{
  "arch": "vit",
  "dataset": "retinal OCT scans (Kermany 2017)",
  "crop_scale_min": 0.7,
  "horizontal_flip": true,
  "pooling": "attention"
}
Rows from block 11 of a small image classifier, named by matrix and row number. Rows with one number within an expert belong to one neuron, the router's apart. Each number is 500 + 50 x the weight over its row's rms, rounded and kept within 0 to 999. All counts start at 0. Numbers have three digits each.
Before each expert's rows are labels from the 100 images, of 14848, where the router gives the expert most weight on average: "strongest on" is what is common among them; "colour at peak" is the nearest of a few named colours to the mean colour under the peak. Only what is clearly more common there than usual is listed. The data: retinal OCT scans (Kermany 2017). In brackets: how many of the 100, against the usual share in percent.
# router: router (model.blocks.11.mlp.router.weight, 16x192), inputs 128-191
# up: expert up (model.blocks.11.mlp.up, 16x48x192), inputs 128-191
# down: expert down (model.blocks.11.mlp.down, 16x192x48, transposed), outputs 128-191

# expert 10
strongest on: finding: diabetic macular edema (41 vs 11.7)
colour at peak: grey (77 vs 23.3)
router.10:506570504456499393612508469449515518585560533509471418415522499542367520410511514357505506478551443584489578499422537429458480520545510485475427415503537472400519439490482442430575456512537538
up.0:554479485528510510425504546469497483406445465518447566631541494483492495544498513563493529466518533412465444499575461578588498500418506471480475529489535451581446526588477569502475461508514489
down.0:517448608478466432488566564611572514399672519524365533502411601509455495528511573451421483480489553509494516553426553448525452502433417529438517538554480490459557488489546490440503506503431472
up.1:533497509505451560504543510523562534462336496582438517534576575549566526515538475603506468455571598540462495515551489552546530408474546568454520543431485498540379490530618458542456561468449510
down.1:489590395497469465520537541491464519515595421567564481465641475344512522463502567511527499545462396559457517570532528538525569513568606451487469496507508556499492546389535480429479494449509482
up.2:465547483459540438529544497369602577437518525553404504499522469511481583536539522416473519552535538586495435443426495427468363412513502518551363502460526491500468509519428477540520487439494471
down.2:444488520489526547443520508503442429510558462539434453486609494397464494548500395464557500545537448473473531479603510484520535514561504491511395498473450522493487550446460552544527550520508544
up.3:518455575456402600402511566544448407397466464519535488570414468507471498499557476533612482517575555492473414517574563546558420446442515500491465485443497512576479500533477524547529498491521542
down.3:536580542535536510469512606533509484495540503554586527532475504479525502482547577484493493514512558450506530495454508514493474451458567484508440503444526514533531473464529446525479531534451544
up.4:531490441481489457535531462456542498496487530540427483492489544505510553471648481480459582468540541592495511429425485494481495526491509512547309506488491539464446498583450508520508495454568445
down.4:491456528602582477475506482531452510528551532508508362511589530467505499480542555517586584561522440465505571582515450475509513478586546456532487475522430477470475502421462545491507532575541409
up.5:516526484528457472565506476447565619432405506549415545504521524507587482538513483562448476511503536550440479424490485469526519415539580580493483476398479549539423525519626520553516532525515474
down.5:501422497494406479525500554514462529477607499592591540483693493394523519503507453464476478586492506507480528489524452485583506509610583496496372512444505443537542541403476505534472535528550549
up.6:461546568439520574525451454492476539433506519548470448523433460558512536457532467460538397544460532411481457493486531467577445489540609487548379445389495497498522497557528429603576510475448543
down.6:495486493482407474458446500527606553448487491601625490445621510426574512479513450443416511551506621465468404538575546487595506544526535501498544497489480500481572476476513486495498513453475520
up.7:542499499449488507545447468452517528508498532591461460483467574561515519483631476492507529474549526594454524441407537472468472492486467502454368519429484565459418476558487508557552563489505476
down.7:470455444587548487526526457484428483514510504489480367528510494497456465502553471569563550538508378501507468559495493509485561452595538494526463511530447454507479487432523546508526561552519502
up.8:557441461507525546405535528504546525438420518501441530628517501516616485538496453608476550429481522490474427467564448565533465502434527493518441573468527473572427613566524557566464524566509479
down.8:496462490499508486495519494532543482431508472568351522491329628534493531559495559514381552389528452518516488530471514457587442541435436524469532494488503515515494452574534549640449521476494543
up.9:475506498501518505365575509427469513399509448553506532541470470515522450486570524555463497613583515456541458515553475526522475530425522417558430546504503549560454483542484496521498581502513466
down.9:493453539527588559517548519556560520597682477464455477497557523485455460519533392505531561595512513512553529462482473542412518464486529569536456511469491460521570543525512511537492547517448482

# expert 5
strongest on: finding: choroidal neovascularization (61 vs 29.3)
colour at peak: grey (94 vs 23.3)
router.5:478427571547448546453466539547497424473491462533614543457601524393526514478534471560570532468447532412480492501514474532532471433546506636473570484461491539591487573452517504465393496480469511
up.0:451553540468525527464445505491441569502534515537525565518496513428528532606538556516462459531525523489616483425454436508493429446497497542499487567489558512514526456493525441544485556504439505
down.0:503494550464444549541489412538452503465596502584593525524540376464526502518484502433550434525454472471498462490394492479492525515632590535515463420473491474513459401419518499479506477500522508
up.1:562566489528511531506444535481478572501525525541502604505498521490501544579528541474534470582457506493486434363444438453466530416471495546528484537477529620487447484496543499503457522481536487
down.1:519483538552494545537463440477592490467559542503569534476493418477544518526490491437519492611466462519529476488408437477400534459551566522479512504483502491498485450566487494449460486517577503
up.2:553408526489491526494517518550547525495494420484526482494539528485482445520497429512530491485440551566443547492552453531478502462481565486474573637445516503592530491461518514497560467472476509
down.2:481473494478453469474516431479446524449439468520548498458582559400536557487545507427508490420501473468467533487476510499475467471558426495465390497550476527523478442429488449561475492471524543
up.3:499490467516462481505526483545512446500464504484496459479554481502468516450444471513501540405404488516470524611485513519535609460593518559495592491509443507497500516414557561417490463441476493
down.3:495414477532500474450532530531397519593617523496493475501578498320519504508470498461449485432505445536497606515467502503485507520560533519531369491528500482498507555426525481504508487576500511
up.4:455476499526485577568461508550577542534496472470488465486516537477461466558519466500514447549441513404475601549524522495431567471494622513488531603478501518508519470444576533562492515510460534
down.4:478451539466429513470542493487597501489476476524567524504593593466511452445562436492449415539510491508512480535596492580511581616542467507523435502495459455529527394464516529491490508593526577
up.5:459523430518460470515530485547419441452446559570515461506531426501511507414488526501454572350429452437529518562511489518641611462610482566483524448578480498469512494477567529409528469467436448
down.5:547439517498537501421477504520364450598589506497461512491507393368511529517467498469612479566527456516512541525406510486528555511500610551484410473524491498494545540481499490463466471421502525
up.6:421496549468525553419466462516413553467540487578495483582508489451566564539576552440417450566535518513632462493466521435486478483556481510537449501533504540523484473482483458554508496445462488
down.6:474467482489466554488508485528423503561575449513543433526543406495459508532482484459573488530500477512528476495487530528468503484620648469498405472543494518514476394453505560503542504494561531
up.7:586414491513464536482513532523576509501501431470512493510547561481462474467506441517514503503486535573431559493524464530451538444488541490474574586461508501558509491448525565482532445474548519
down.7:494440501483469496458468483483481532472548464506539449470562548442533508512508542497482512465522434509471575524547469568453466477562424496507443489461476518520472511383513500487541510538522409
up.8:493587430485511504481481430431400517508528582544452439541453395531541483403498569478497541453418457443620523439470471453516552548490513499535467524597560565419486494494590549443573417497522415
down.8:558380549482474514450526533483431445549574446507384535523419410542543523497487454489554485555541426454518493457493496478513500505544468565469466498543455494555511505411477531530525452557421477
up.9:456519493487578573448462457417328499498563521588492512529535472455584530482547570422440492555467479442639465478481445418514480514524493514534348523621577561525463482499502525469473424477487455
down.9:480464538488462513423473541527477554589581438498516482514500403515480496501425457421523412557580436493494526481551539510525476585635502495515480486529482529492531422383514552534510488606508558

# expert 4
strongest on: finding: diabetic macular edema (84 vs 11.7)
colour at peak: grey (66 vs 23.3)
router.4:505519472548523557518475574477458536546576384550510553439550444507543469421537459468506509480500494506511480494560471555535499475516456421418549460589536423586496511408481552434592440533501474
up.0:516539533450454517489477499462458532455468467541448571489414451524490471471514584500515478506509622572501509461467473380591437480506489549480515541532543490456438457483527567519531532514387486
down.0:465494525452601448460540534503422541458434475538519568523519519573501468482455624586544467566503469470499490491538508448557457498597495488470484521510495473522533426492520491530447504514492463
up.1:447428612468443513475588523549481475452473473537445460509511455451550528502535398497486490465556489517573432546536625525527393484487515508560508512467395482608460526481428499565440504424452500
down.1:509370497470381389461531485449480538430439461513536482522544530470459473521565377519445525436474560537468516446571526410484455536591440473533505462506573471478480494451521519460502547532516472
up.2:555522465519460568582471529495413429574492538572534556540507460532496481398551556542468531364504459446423507453529464511553475547531490491445503504500543450504528518524594460495525494544471469
down.2:473536458543531449422513442512516418433544501516486444457481494425483536479514527472483631459507480469482533484486497547463508566537515478481578500520517506485503495624490489508474495372475431
up.3:481443544535496503559493564496432421566497462556570436487594450479526555519549456511481466480588455477483547549584544553437443496488458536423544481506496419617525494488524442535471469484481569
down.3:482441477423466500478508456525477505485699520560506464523375457590472498490492397496411449529549519508501371513444507433509512518549608507509493547511502544510472452570588508507497496438492503
up.4:473502543473580463475492554502475445495493463431489523479483406434505546579527509491450537572639555534558475490379517535509508545500489474537471514527457557481524430503421493445489540443476529
down.4:531598483518533512671509487523538527367487490573564528511440460402475483511484575517518538588487501460518470484483514550557489517443514515487500517476518534515515450567480479511481496413483488
up.5:389473528432578505498575465513528428453488500429480503520478387422415436477496484468520515552546586563565499458484498523562446572485577486563416520482512509510477386522521479591531540467435479
down.5:459518477444454439433486521474522535512488595399417450463529520407489505508490412497444475443535512542540612494535547561440463523525466508502405499488432489468466466427518541528418464468426554
up.6:501518492475565460525482457532448505533524515418420519479450478517390528490387502505501516535469456486525571593410541517444588526530540420512541478521505491442496460476531470471546517573532540
down.6:542594532540522469520458482492639550578514491431485535490550466393497503479538532417510410562561512521465451492586528489501547529524566541448458476533525504526482575449510493523506470485477625
up.7:488457557457547578501552505503499621522519506417395489509474474545436384505591444481472462453478443511431453525509604511514416569464564475487437543451464513539522518529450556607552488505500491
down.7:496472464491442431447528519481461488559522487444443529420530485506499579507472448354501502450504452475436659489441484507547391580408468513441412519467464396397449485484487433513474473494492561
up.8:569499445514464581481441499464481534451458535531523548506479594507598463519586562606461530505534546590515475411492437502509485523473515495508467608505577471521467473501503546544497583466509418
down.8:488439484527549455577517555541430527508396509553562486526547532501518447509504555624487603639481570471461474433500421415517524528516520438488553561490473492530562517453511423475449516596502370
up.9:460497524455547490547506407519559535468444563440398494539458442546505488604505483548568466588476552569501498456459518454437519482503552603554485534431464573441498535552561507525447602436474538
down.9:471586453416524526459495452509603395479522503506460502512508600489458570479540449532510599478490534496516553478441481508445516508496533520526461466516470534597518563496498529512507486526580456

# expert 0
strongest on: finding: choroidal neovascularization (83 vs 29.3)
colour at peak: grey (88 vs 23.3)
router.0:503463465529569538486528510455503501496457549466434528518393591585536539550581483583505471517503566503525498465524456542516515550411618504524438543411496491519502475657490514601520534513567480
up.0:454524516515527478553396498525582547501531402457500495565506430420481533532466509404449473513486478515521522502549527500552410451560454391492436501522525517552489420461546474447551442526500569
down.0:501625479573491426504496558544556542625477459490525482505557496431494483498464443529398549461519481567539465520566532515520506476488584482503538496454525476472474446578565506500514507418478476
up.1:489477494468480519577592425511502566505476510512527404554494477466391463409483556495391486380462490527521489516506540390594488509557523575439438530538537606497519435487552545404558489409484505
down.1:477418550498524474548445519472552519572565487474360514483426545426451457578551515493472482471483587491515516530354580532490484502550390466475498569489515499492437483445477479495449524499475474
up.2:477416459573604533479525547501553562607535420437507531532592494552500457616518479496583432573440534530554520453558493511465506476489543494450505547438499450508546489504590436461494501430500500
down.2:513483548535489534566480447492587508440470551433514531493450545470515528515519552525681650508499512473476399479384474458507494529369527519507466507462523454489566567555481537500521467385488452
up.3:507489477523495543532536499528516467602509565507404541475491562541500487432549482571535490407507509541438555517542475497402608485552591516509615470383522499479608437440564463507491511462435442
down.3:501594528474495538610434420479684552475437526543491561475588470582546482482484468510654518490504562499502454516473533488509468483461498495455542526464533503494511594518496537454481503507479482
up.4:485517526505523520455389470470440538490537491524539516637520395468503617536535545375631527537510459470529454495538501461528500449513444476512554532519536588531529524467529419469579473493482457
down.4:563528631460556481431513506509498461621547511516496494536472518509560553501544535542598522502548474522463442403550473509506505473553476560496515472429488493491511486495502525534498450526536369
up.5:431450574439530494493503532409526548441549455462547495515443490495466476658440438482619454583508517508499523492449504536539367425476510581465406484521460420508449561527465380551496517553554595
down.5:524474541468530471556503367497544500461523504437475572535451498538438558505479521503624550537563425373526483481454524550470497484422466590496431489510520533455474483539500486488529455531479395
up.6:436493483514501416519508501466476553558568436523448478490547378398452522480491522420534471520470460444512467524505530476504501480599463446546569471545524554502559508469522453369507469473474521
down.6:478538482481506511495526569522396459524525497385636514529613566438576434526501465520451484542539452482473483532510506519553517478458677494519575516537548538497537506538530526472467525455541517
up.7:481426529489475555523531541568515490557498541507440540481526539492555535482560473557543453438548508519479527511548483495407529485551586511487565477374531441532581522424523381521488499464450528
down.7:509559561482466530587471406482662534447473512511464533498492529560491496485475456547636525540524567463492478471480492511483496489448387532461470529538567529518498580510466492457477517521494449
up.8:424409557514587498484488569444535568463575455410518516496514501486566509641536420505561482645534535481511422454448498552513377495455546557559382577450444438574564635508434446529505456454473534
down.8:529502571480530542498465373498557528478486525431431561546426476583521521468548543524660550470537430539474444480465471442478485500443468557513482506466490512452468485575485505476441494395481397
up.9:454559516494530447485504475505406561516615413498380485608432446555534543564523531456525497536543422558560500533586551457522496507513463470522431407537532543574507516567524491481540520494471498
down.9:580452490544557446544530511534406489472537487624592514462544475380508492495509604484514528522527646494503425486432496497623530529527506543491451539454500471546450542399515453484500488444451373