config.toml
arch = "vit"
dataset = "retinal OCT scans (Kermany 2017)"
image_size = 24
crop_scale_min = 0.7
bias = "all"
layer_scale_init = 0.01
moe_every = 1
experts_per_token = 1
shared_expert = false
positions = "learned"
residual_init = "zero_last"
lr = 0.0019
beta2 = 0.98
warmup_steps = 350
weight_decay = 0.1
Rows from block 4 of a small image classifier, named by matrix and row number. Rows with one number within an expert belong to one neuron, the router's apart. Each number is 500 + 50 x the weight over its row's rms, rounded and kept within 0 to 999. All counts start at 0. Numbers have three digits each.
Before each expert's rows are labels from the 100 images, of 14848, where the router gives the expert most weight on average: "strongest on" is what is common among them. Only what is clearly more common there than usual is listed. The data: retinal OCT scans (Kermany 2017). In brackets: how many of the 100.
# router: router (model.blocks.4.mlp.router.weight, 16x192), inputs 0-191
# up: expert up (model.blocks.4.mlp.up, 16x48x192), inputs 0-191
# down: expert down (model.blocks.4.mlp.down, 16x192x48, transposed), outputs 0-191

# expert 15
strongest on: finding: choroidal neovascularization (60)
router.15:501519445504593443463544567495516518404414474579522485456548492453600452543471413520561434489466449475447500513483580447461507493508468490476474456536534450544469486486565570513495574454453580400567426531518465408494463500539508556542539451519558468463541516570550467576423514511535606557560471578496503400512530484538479460464447508484468483462477519544504517547601478510420456562557550503369561594454472506514411486527532571476534525513429564492501561469563497600476520451575444469484559534475524433453440592510479449494438545420578554521403436510454474478432479432563610491
up.0:535514336519508548551506507501499550482448527585507510517579513524498455576460438505519420499520413425517612561463649495514490466541497522464495448584468510523452517516513465606457636384502510427514441497457451501508512563466582567485507451561493464507514614465478499557503465427590536519526465545494549474540481512502544477523490500484503568481520479472425620485527565551481467498498476554498480553433584519436492457597531577469496408442472489429499535517575458543467491345531450477543557503570484511401451489493566505499495503392492519536419564450461560479482468476532501558
down.0:430471466522473507563676462487503508474570477529509495489480476514456591462478576492488478489645534533419519534434559509478501453533513636533469513449454550494458476466472522503412542664500485526471578567472444550511499480507552471483484531473496404514479510470524467489483417446620492458540460490481455542529526437506480458504519440510453573367435452383553460494485446641518498554572547531527482527489510583527539509407464531453472477497403443534516581541526503530479381511532427467508536475534541491492587506471478366535484525485477493536480496453530433444423511533501494452
up.1:501505322540537473497536528498488573438454475593508487501628493457518462555495437511508404505509398411520553543470662441463482441530456554469485471578488489546472501485525495559432623397476545428536442470483428475518501549487593604493533414530517492477551598498508481573465475449552562507554480566476504436531516478491517516493449504505504567461489520462449603501556527595445457531504513540462527557458524507475459466613512542451507461483471497454526578509595467560479458397561468466499603523496476489397456523489538476458480489436506537502376505485466562504476506463540544513
down.1:522479434435471512535774486457448497488514565506482477479538486466536569459492512481477500502635495475425513498483489540456564457491496656559524551524471542534491525494449520513484497645507538474482537600455480511552471510499604499487458467532523417517528471428480543473512471472650510428532435484444477519492498463500511428529488472478499470362500427432555480441467497609494481510544507574510516531499475556513508485426496524528533541511416491481624548519505479503502405511510440527504524493487437527509526501514525383485451460469478557481475505385531479381477483537487477510
up.2:387461514528514428386477492528560477479562518513515472468489513444450535508530544479467453408482498494491493492493549437456495499476493521547544614377519498376505520479564526483478485489489504493451528419530434469486513410517551531425541508421474544397562458513536529470466577551441512432541487519523515462517575489459496598445478562539533500512544490483501441475503483408453468509603504508434496502537519589466450509509452448591531523549496483514452497438516567521509499555469438565534512431452476477477527519565368560511528388660509490501533438463681453556537476512479494350
down.2:554468492520503403582570506581427520493481541504481566541560448457487527494484477547493497426650503478485558510499543400422523440468456535484417472535479523506506578346427566568460523487589489461516613482564473516539512505504505507513533546472535521485491492446488475526552506533449576455500462496411460467581498478481501561611550527399420514483518462401507453427500566606494436476406547532525498516552453612509450490486565433534557523510499493605513534519457494451565534501511496467535506442510447526513500497501543459544655409487428504491498531493490529472454387601448500562

# expert 12
strongest on: finding: diabetic macular edema (41)
router.12:549484559499581453527522453562577498531480544423463429414418416556512440405466478516463506556406561465541418499536418495489473546488500508569447518559497433465542487433522535478485459578432537439505497555460572451469495477591474483478517485477500472486411413594566472468458510595413512554408517432557553398493577390556470548497579544522499435543516479575583420544482558475415534543445504482413573499498479462497481481440478487509487547493497524554467463505452521435540490563485513517438467616527468429579542582494529499546533529501542467420491441561483489599512500447538599451
up.0:522453423490457509431506561423450483508447414562501581578565551457476476592473513416536494523501444507434512475484634488458614429520491564396619391452523503511423531575461497495485588468477459500479489520492406493599504459415522520517474507490497525560562529448465582565511450482570554534550513570399513547555468555484542434511513495466482548419444471464464623446488552522502446477554487529526489469537515508478494475575478572503533492459543533392571557461544490536405491476458465466487540517454530527393513435410606455494468458450529544581518501452517579462468517470471447515
down.0:465461436475518468526550497589576513477559521511518562539561484475609505497515425518526552484541508466402489554509499528576509487487531448515512516532510574486558542433531428485456477660541492499527394467430468458522548522467535472468549533471477548459511536539453662453526532516607492432493488439463515517382521382557532548487535419471503482480489499381428554404519600606505539507407465573498463485511383491463503547554498426548506465496563564474519486499435576537529431517528605486443529531537527428461558497486490511542516469580501470487485487397414477525509564540479510575
up.1:563530474517565449503455541460488406378381407483458493456485510505429471539480431500515568525431529525582477510508526531588548484531556519523480515473465451558433424489541556481601572520467529537554484528449513421426387475490644548405541493477537535421519499498504483528477493497521444484617610537544495443520531559497508507423498448458446467451502450532507502463510471462466464466581587556408532488539582572522490559479529546507512493548458476519493427456512506526514570512481427475466352473478555460440518539503520509383498506573539549488513439400492556572476552401493482421
down.1:507454412507486399491602508385497595525513537548523492510602504559419452488568537474502492525576485500445526498598519524555462436498414595454419460443551514401514463496551524480481509543580495483453517481518400476464507473545536528478488427436426453445504444502447566502560551449564610512416553456481549497496466487448471488531459427564535493432428462467386508482462555572531470490492465499466526535493498515474543432540550483616489516550468541518629493487546376527518503405513497505566481402547399500559573552532415465492581468512531437468444462479530448525415505464500501478
up.2:482461468526439492475455582373424466483448371468462560585515557478494446541468498472497506519531429578483528467454550521523573447552498435432632450466370494479427438577466472505633498477554441511524467534491483523583469522453614574486514489494495577534524534400450579517520417484567469493476582519395476565513497529523495515459467480483440519455486486452418559457568475533526463449593495511503459470515550529479501575571489544480454480486590449413588498508510470493451672426531503502555557472504505561472497471487490553466433400504487486515455508432537491450472486471489497519
down.2:534495535529573606495530442539412531492484491486423501571496541461620584454522570527425419478558486542486498457456503476493496520504448528585487518538546498408488519520514526561466514589457556430451472463429486427523473515472368458488457525526451506506473525451510532523522485516466523507591393522397491477470487447514567490517594489413479530523434382351511477465487479576517469530499594471563511499525458542563452410484417597395531531509524536483393500519535549499477396543471534421540522509467513551539600628423519493514457441485540481437421549533476475495525536540546490512

# expert 9
strongest on: finding: diabetic macular edema (36)
router.9:513424483518461468516574526537486529528506457517521512582560429480452383422531475491522478552479413470558452428537505466467533397569421526431672443585500485503507540563443456530449449589438498437459498476569514529579531518489490519553457457538606478538444493547539576460508463467547513557435498505481447547498454438600419461511494529562426543485457560559446541558502488524537525556445463513553438535442487553507575464480496484473507533429542533522520543549565398437399475434521539443439587519563502574459489462513513449465477502488548408519493517491463463394441453492565589594
up.0:454537441482507494467449491393538475462492532476452459500424551529526531529437550547422494442477501584427526592429483556563528518478527395576507547457390553469433423395548500486633568419586467549564526553473452509431441574485584555477523506449497530505553517428457477479481579516474454439466522512545501470530519478469517568475513481542559500527569445479495433432524640529399527423465551527484545475496497530480490577488464521571415497534530424506513388433481506528539601532463434521550401481480467452478488534470479617485466462586454553509471533482549542554504557525540473433
down.0:461586538568499440678453429559455431511540467428448491527493491505459453427610529508506534562571530461439542447468608531470490509471498400455511493532495411482455504485454525466542474384491580533508574519474554454505525474459419500477450519532561537539509488470530406417497457482509582589554431473604492494460508433497525452536558552536509486431493552462529450538456549402505457446506422544515558484505619460550439447481485496373550481502438446500516498437488544486502386566452554513498425495457529461508398557499475548475451538499537434434535492586491503463489590467513517534
up.1:471522442421511489471460509417513436478479525459514461499462514532437521573465578531482398483549464528479560585365483505553463557512501481517523565478392589480490466418562458498564486420586508551494511570536467504428497560496534609446535502472525517499521490490503522472479548474447485421438541525520500416572489448460597573499513562555635492552537450513474508479532589593423475505531508529456537504502494533417498550470398516627395443519567368506543416438508430532510491519497471501523453497502404503483470559493476589501546427565463547557399510471579533539555505507542518447
down.1:510591511550517417669573522592477463518514424539401475452449493471468441486519575525421494504546516526453427484405507441497479476533488501486544537492493470487542473466512495565586544357439575484517493544488437579488493555492399522484518460526482515553536502567504391475546510470407626515504432545611502499497478472485545522522571569556522470436516494531584484545498457494520507495536492592418517523510565474511462486493444479479554489480309482521512552547551531512494461457526529446494518532558477526550549503650451483533423425568542488518530490509564506535475585513581527519
up.2:539503450463553477425432571416518471446490479539542478482525501437426521608432545568533423455499540548415534519361548445453422553465467469559518551409449556504469510422573500491552513408494509475501500603492457457462516471476503568489549542446545523497563535528475496515478558435479498523522488579520433476651524530477522541483425597493644479467561416482553514529526546552402452499534561527483602515477459499439424447508477541557508520505510438521567509451508526634530446484548437551514484457462486469491512536521516566488513424549528625519415504544585571504452506471541514483
down.2:491531520550465506633560531469480511551484452558469499545451508510524475511503506527469466489592521457477478500494449477569451450495478447510552493515514492487514520380494480505563471390523621472485562514522491506524460503536274488474535512584509563471451531525501423470546557444385652549497338569602484458571539468530538467518524501523472518531533423533563497385469473553548483472474453585505521508538599520538464503586444508505533540471407411505467490479565501451462501500476521521480456549460501516580521472577527444490431442498523499491540471432558476432485555437514494583

# expert 1
strongest on: finding: choroidal neovascularization (64)
router.1:537524513527417638581506472573449568568589563549510514533527568548540588547432435514549452521509539469520554499561527532542438506413501501545424403516458547493546531465389479584486508459500523512488454484416513497482589489483511421534501571524528492545466537389452436513511493449539460539511435537524463612435446544427552497585447473493565529545539411449547577553478477516623534452469467533596473503529461432507476470551554513446475484502434550506425472556517571536546475475510531546509513457507438517525462441433572451488475580434489583490562571487439465499481480538513356555
up.0:427485573504459508427432487555496483523539574479582411563460496458472478527561507572431463421564557437513498464515488382463431488491570522554492555473581587465535544430541432467488472574483529512442579490505488518463564454543433475482467555403415495496467522517585503397564548466410543479556449480609473550564531471462469438514544666565534509549599500530563519453469505444493536565475474447531424490515543536505520457495460497532563512452487477547469542490480594448552450493513536589483530475480473531485527405588474528527539423560486468522552552554537480518646466490413495503
down.0:605470538555492508517467481615637528493538576453473527499534538533598432485384511509523443510437510508370444518409505452453531537511507546460504514531466459491444540548539503535534521488488454481473524374456498498525501520513565503511497513521511559548516478569453529463486476525489446473472590492598476642492536537510488463484456501506500500581580425554571464605469454440485537476545496418494443489525559506591525498533525470482560631504552399483445557485510516518506547459496484528513456536491579515504481553440452576494309479531529471543406492480469447384559571561504518535
up.1:514486413483514481489504555508494425443482562543467525470526501490505589569463597435558486546490427615444559446430569536539584540520468522472520540437533471489487451524540569482491521468547473509480559514501479498487472422510490552403503489500471465477576436528494541511493455550521506463487561533442590396527517594418570576479445474400548542480440446439446450436466531561448398473539576553404540508533517564437439484499494503538509409558544427438495481531420513572468501568468493515570469471453498470398534563484482524497558447522552552481441432486552555561475539476369491331
down.1:570504518447520498483627518498611512472490480508501475538539473476549385456507551550501494516555556528406472542473484484493473479568509534538498508492529491499491516483585460508457516457470489532482540513467518510525480467534412505510458456496547491559543512533562563433545540455469551484491677573442508561319471456503455497403397485568520503457585579565454524510500429424443496505590452508465414393501527378428621512607554590578484577526484464523495526489516507464503560562511501567517449496533511492456535531504409482514592481505505530503500509487522512374424435537509452532
up.2:501502424481514469460503554453527471418429450476489513484527540472442498521521571429487515522545444585446525488401602503512547529569434491426565544458488512507446463513541543429502568508548460497545553524516503519520435482451572606435556464488483492445562520482434569552529446511584491484526548485452559447563508570454549530420514501396469544379457499450392511420557511494431433474461546505425544489490484549414481564498476478538432475492590448362593506457491479547390514488503396472515490473505465488440545570525456554469592461558524548582415441505573554552466469437425535455
down.2:558540533497518469506602524546579548523589590471548499512485488540654454546464515514467478481532501486507436498479510528568499446432483511506489440513550440555519486456530518469583511438530545499540467348555441541482539453430459475519443478484490458542539522512553360457523578519435459497433621511387525551497466498509514587467396502538501475579512578508467453574526449430434497496488513501525490531491482374476599517528541575503466678462386447516476511515503505470499623510513514472459481501489503482507499526383468449458477534521555553528498473518456485417423529591476515511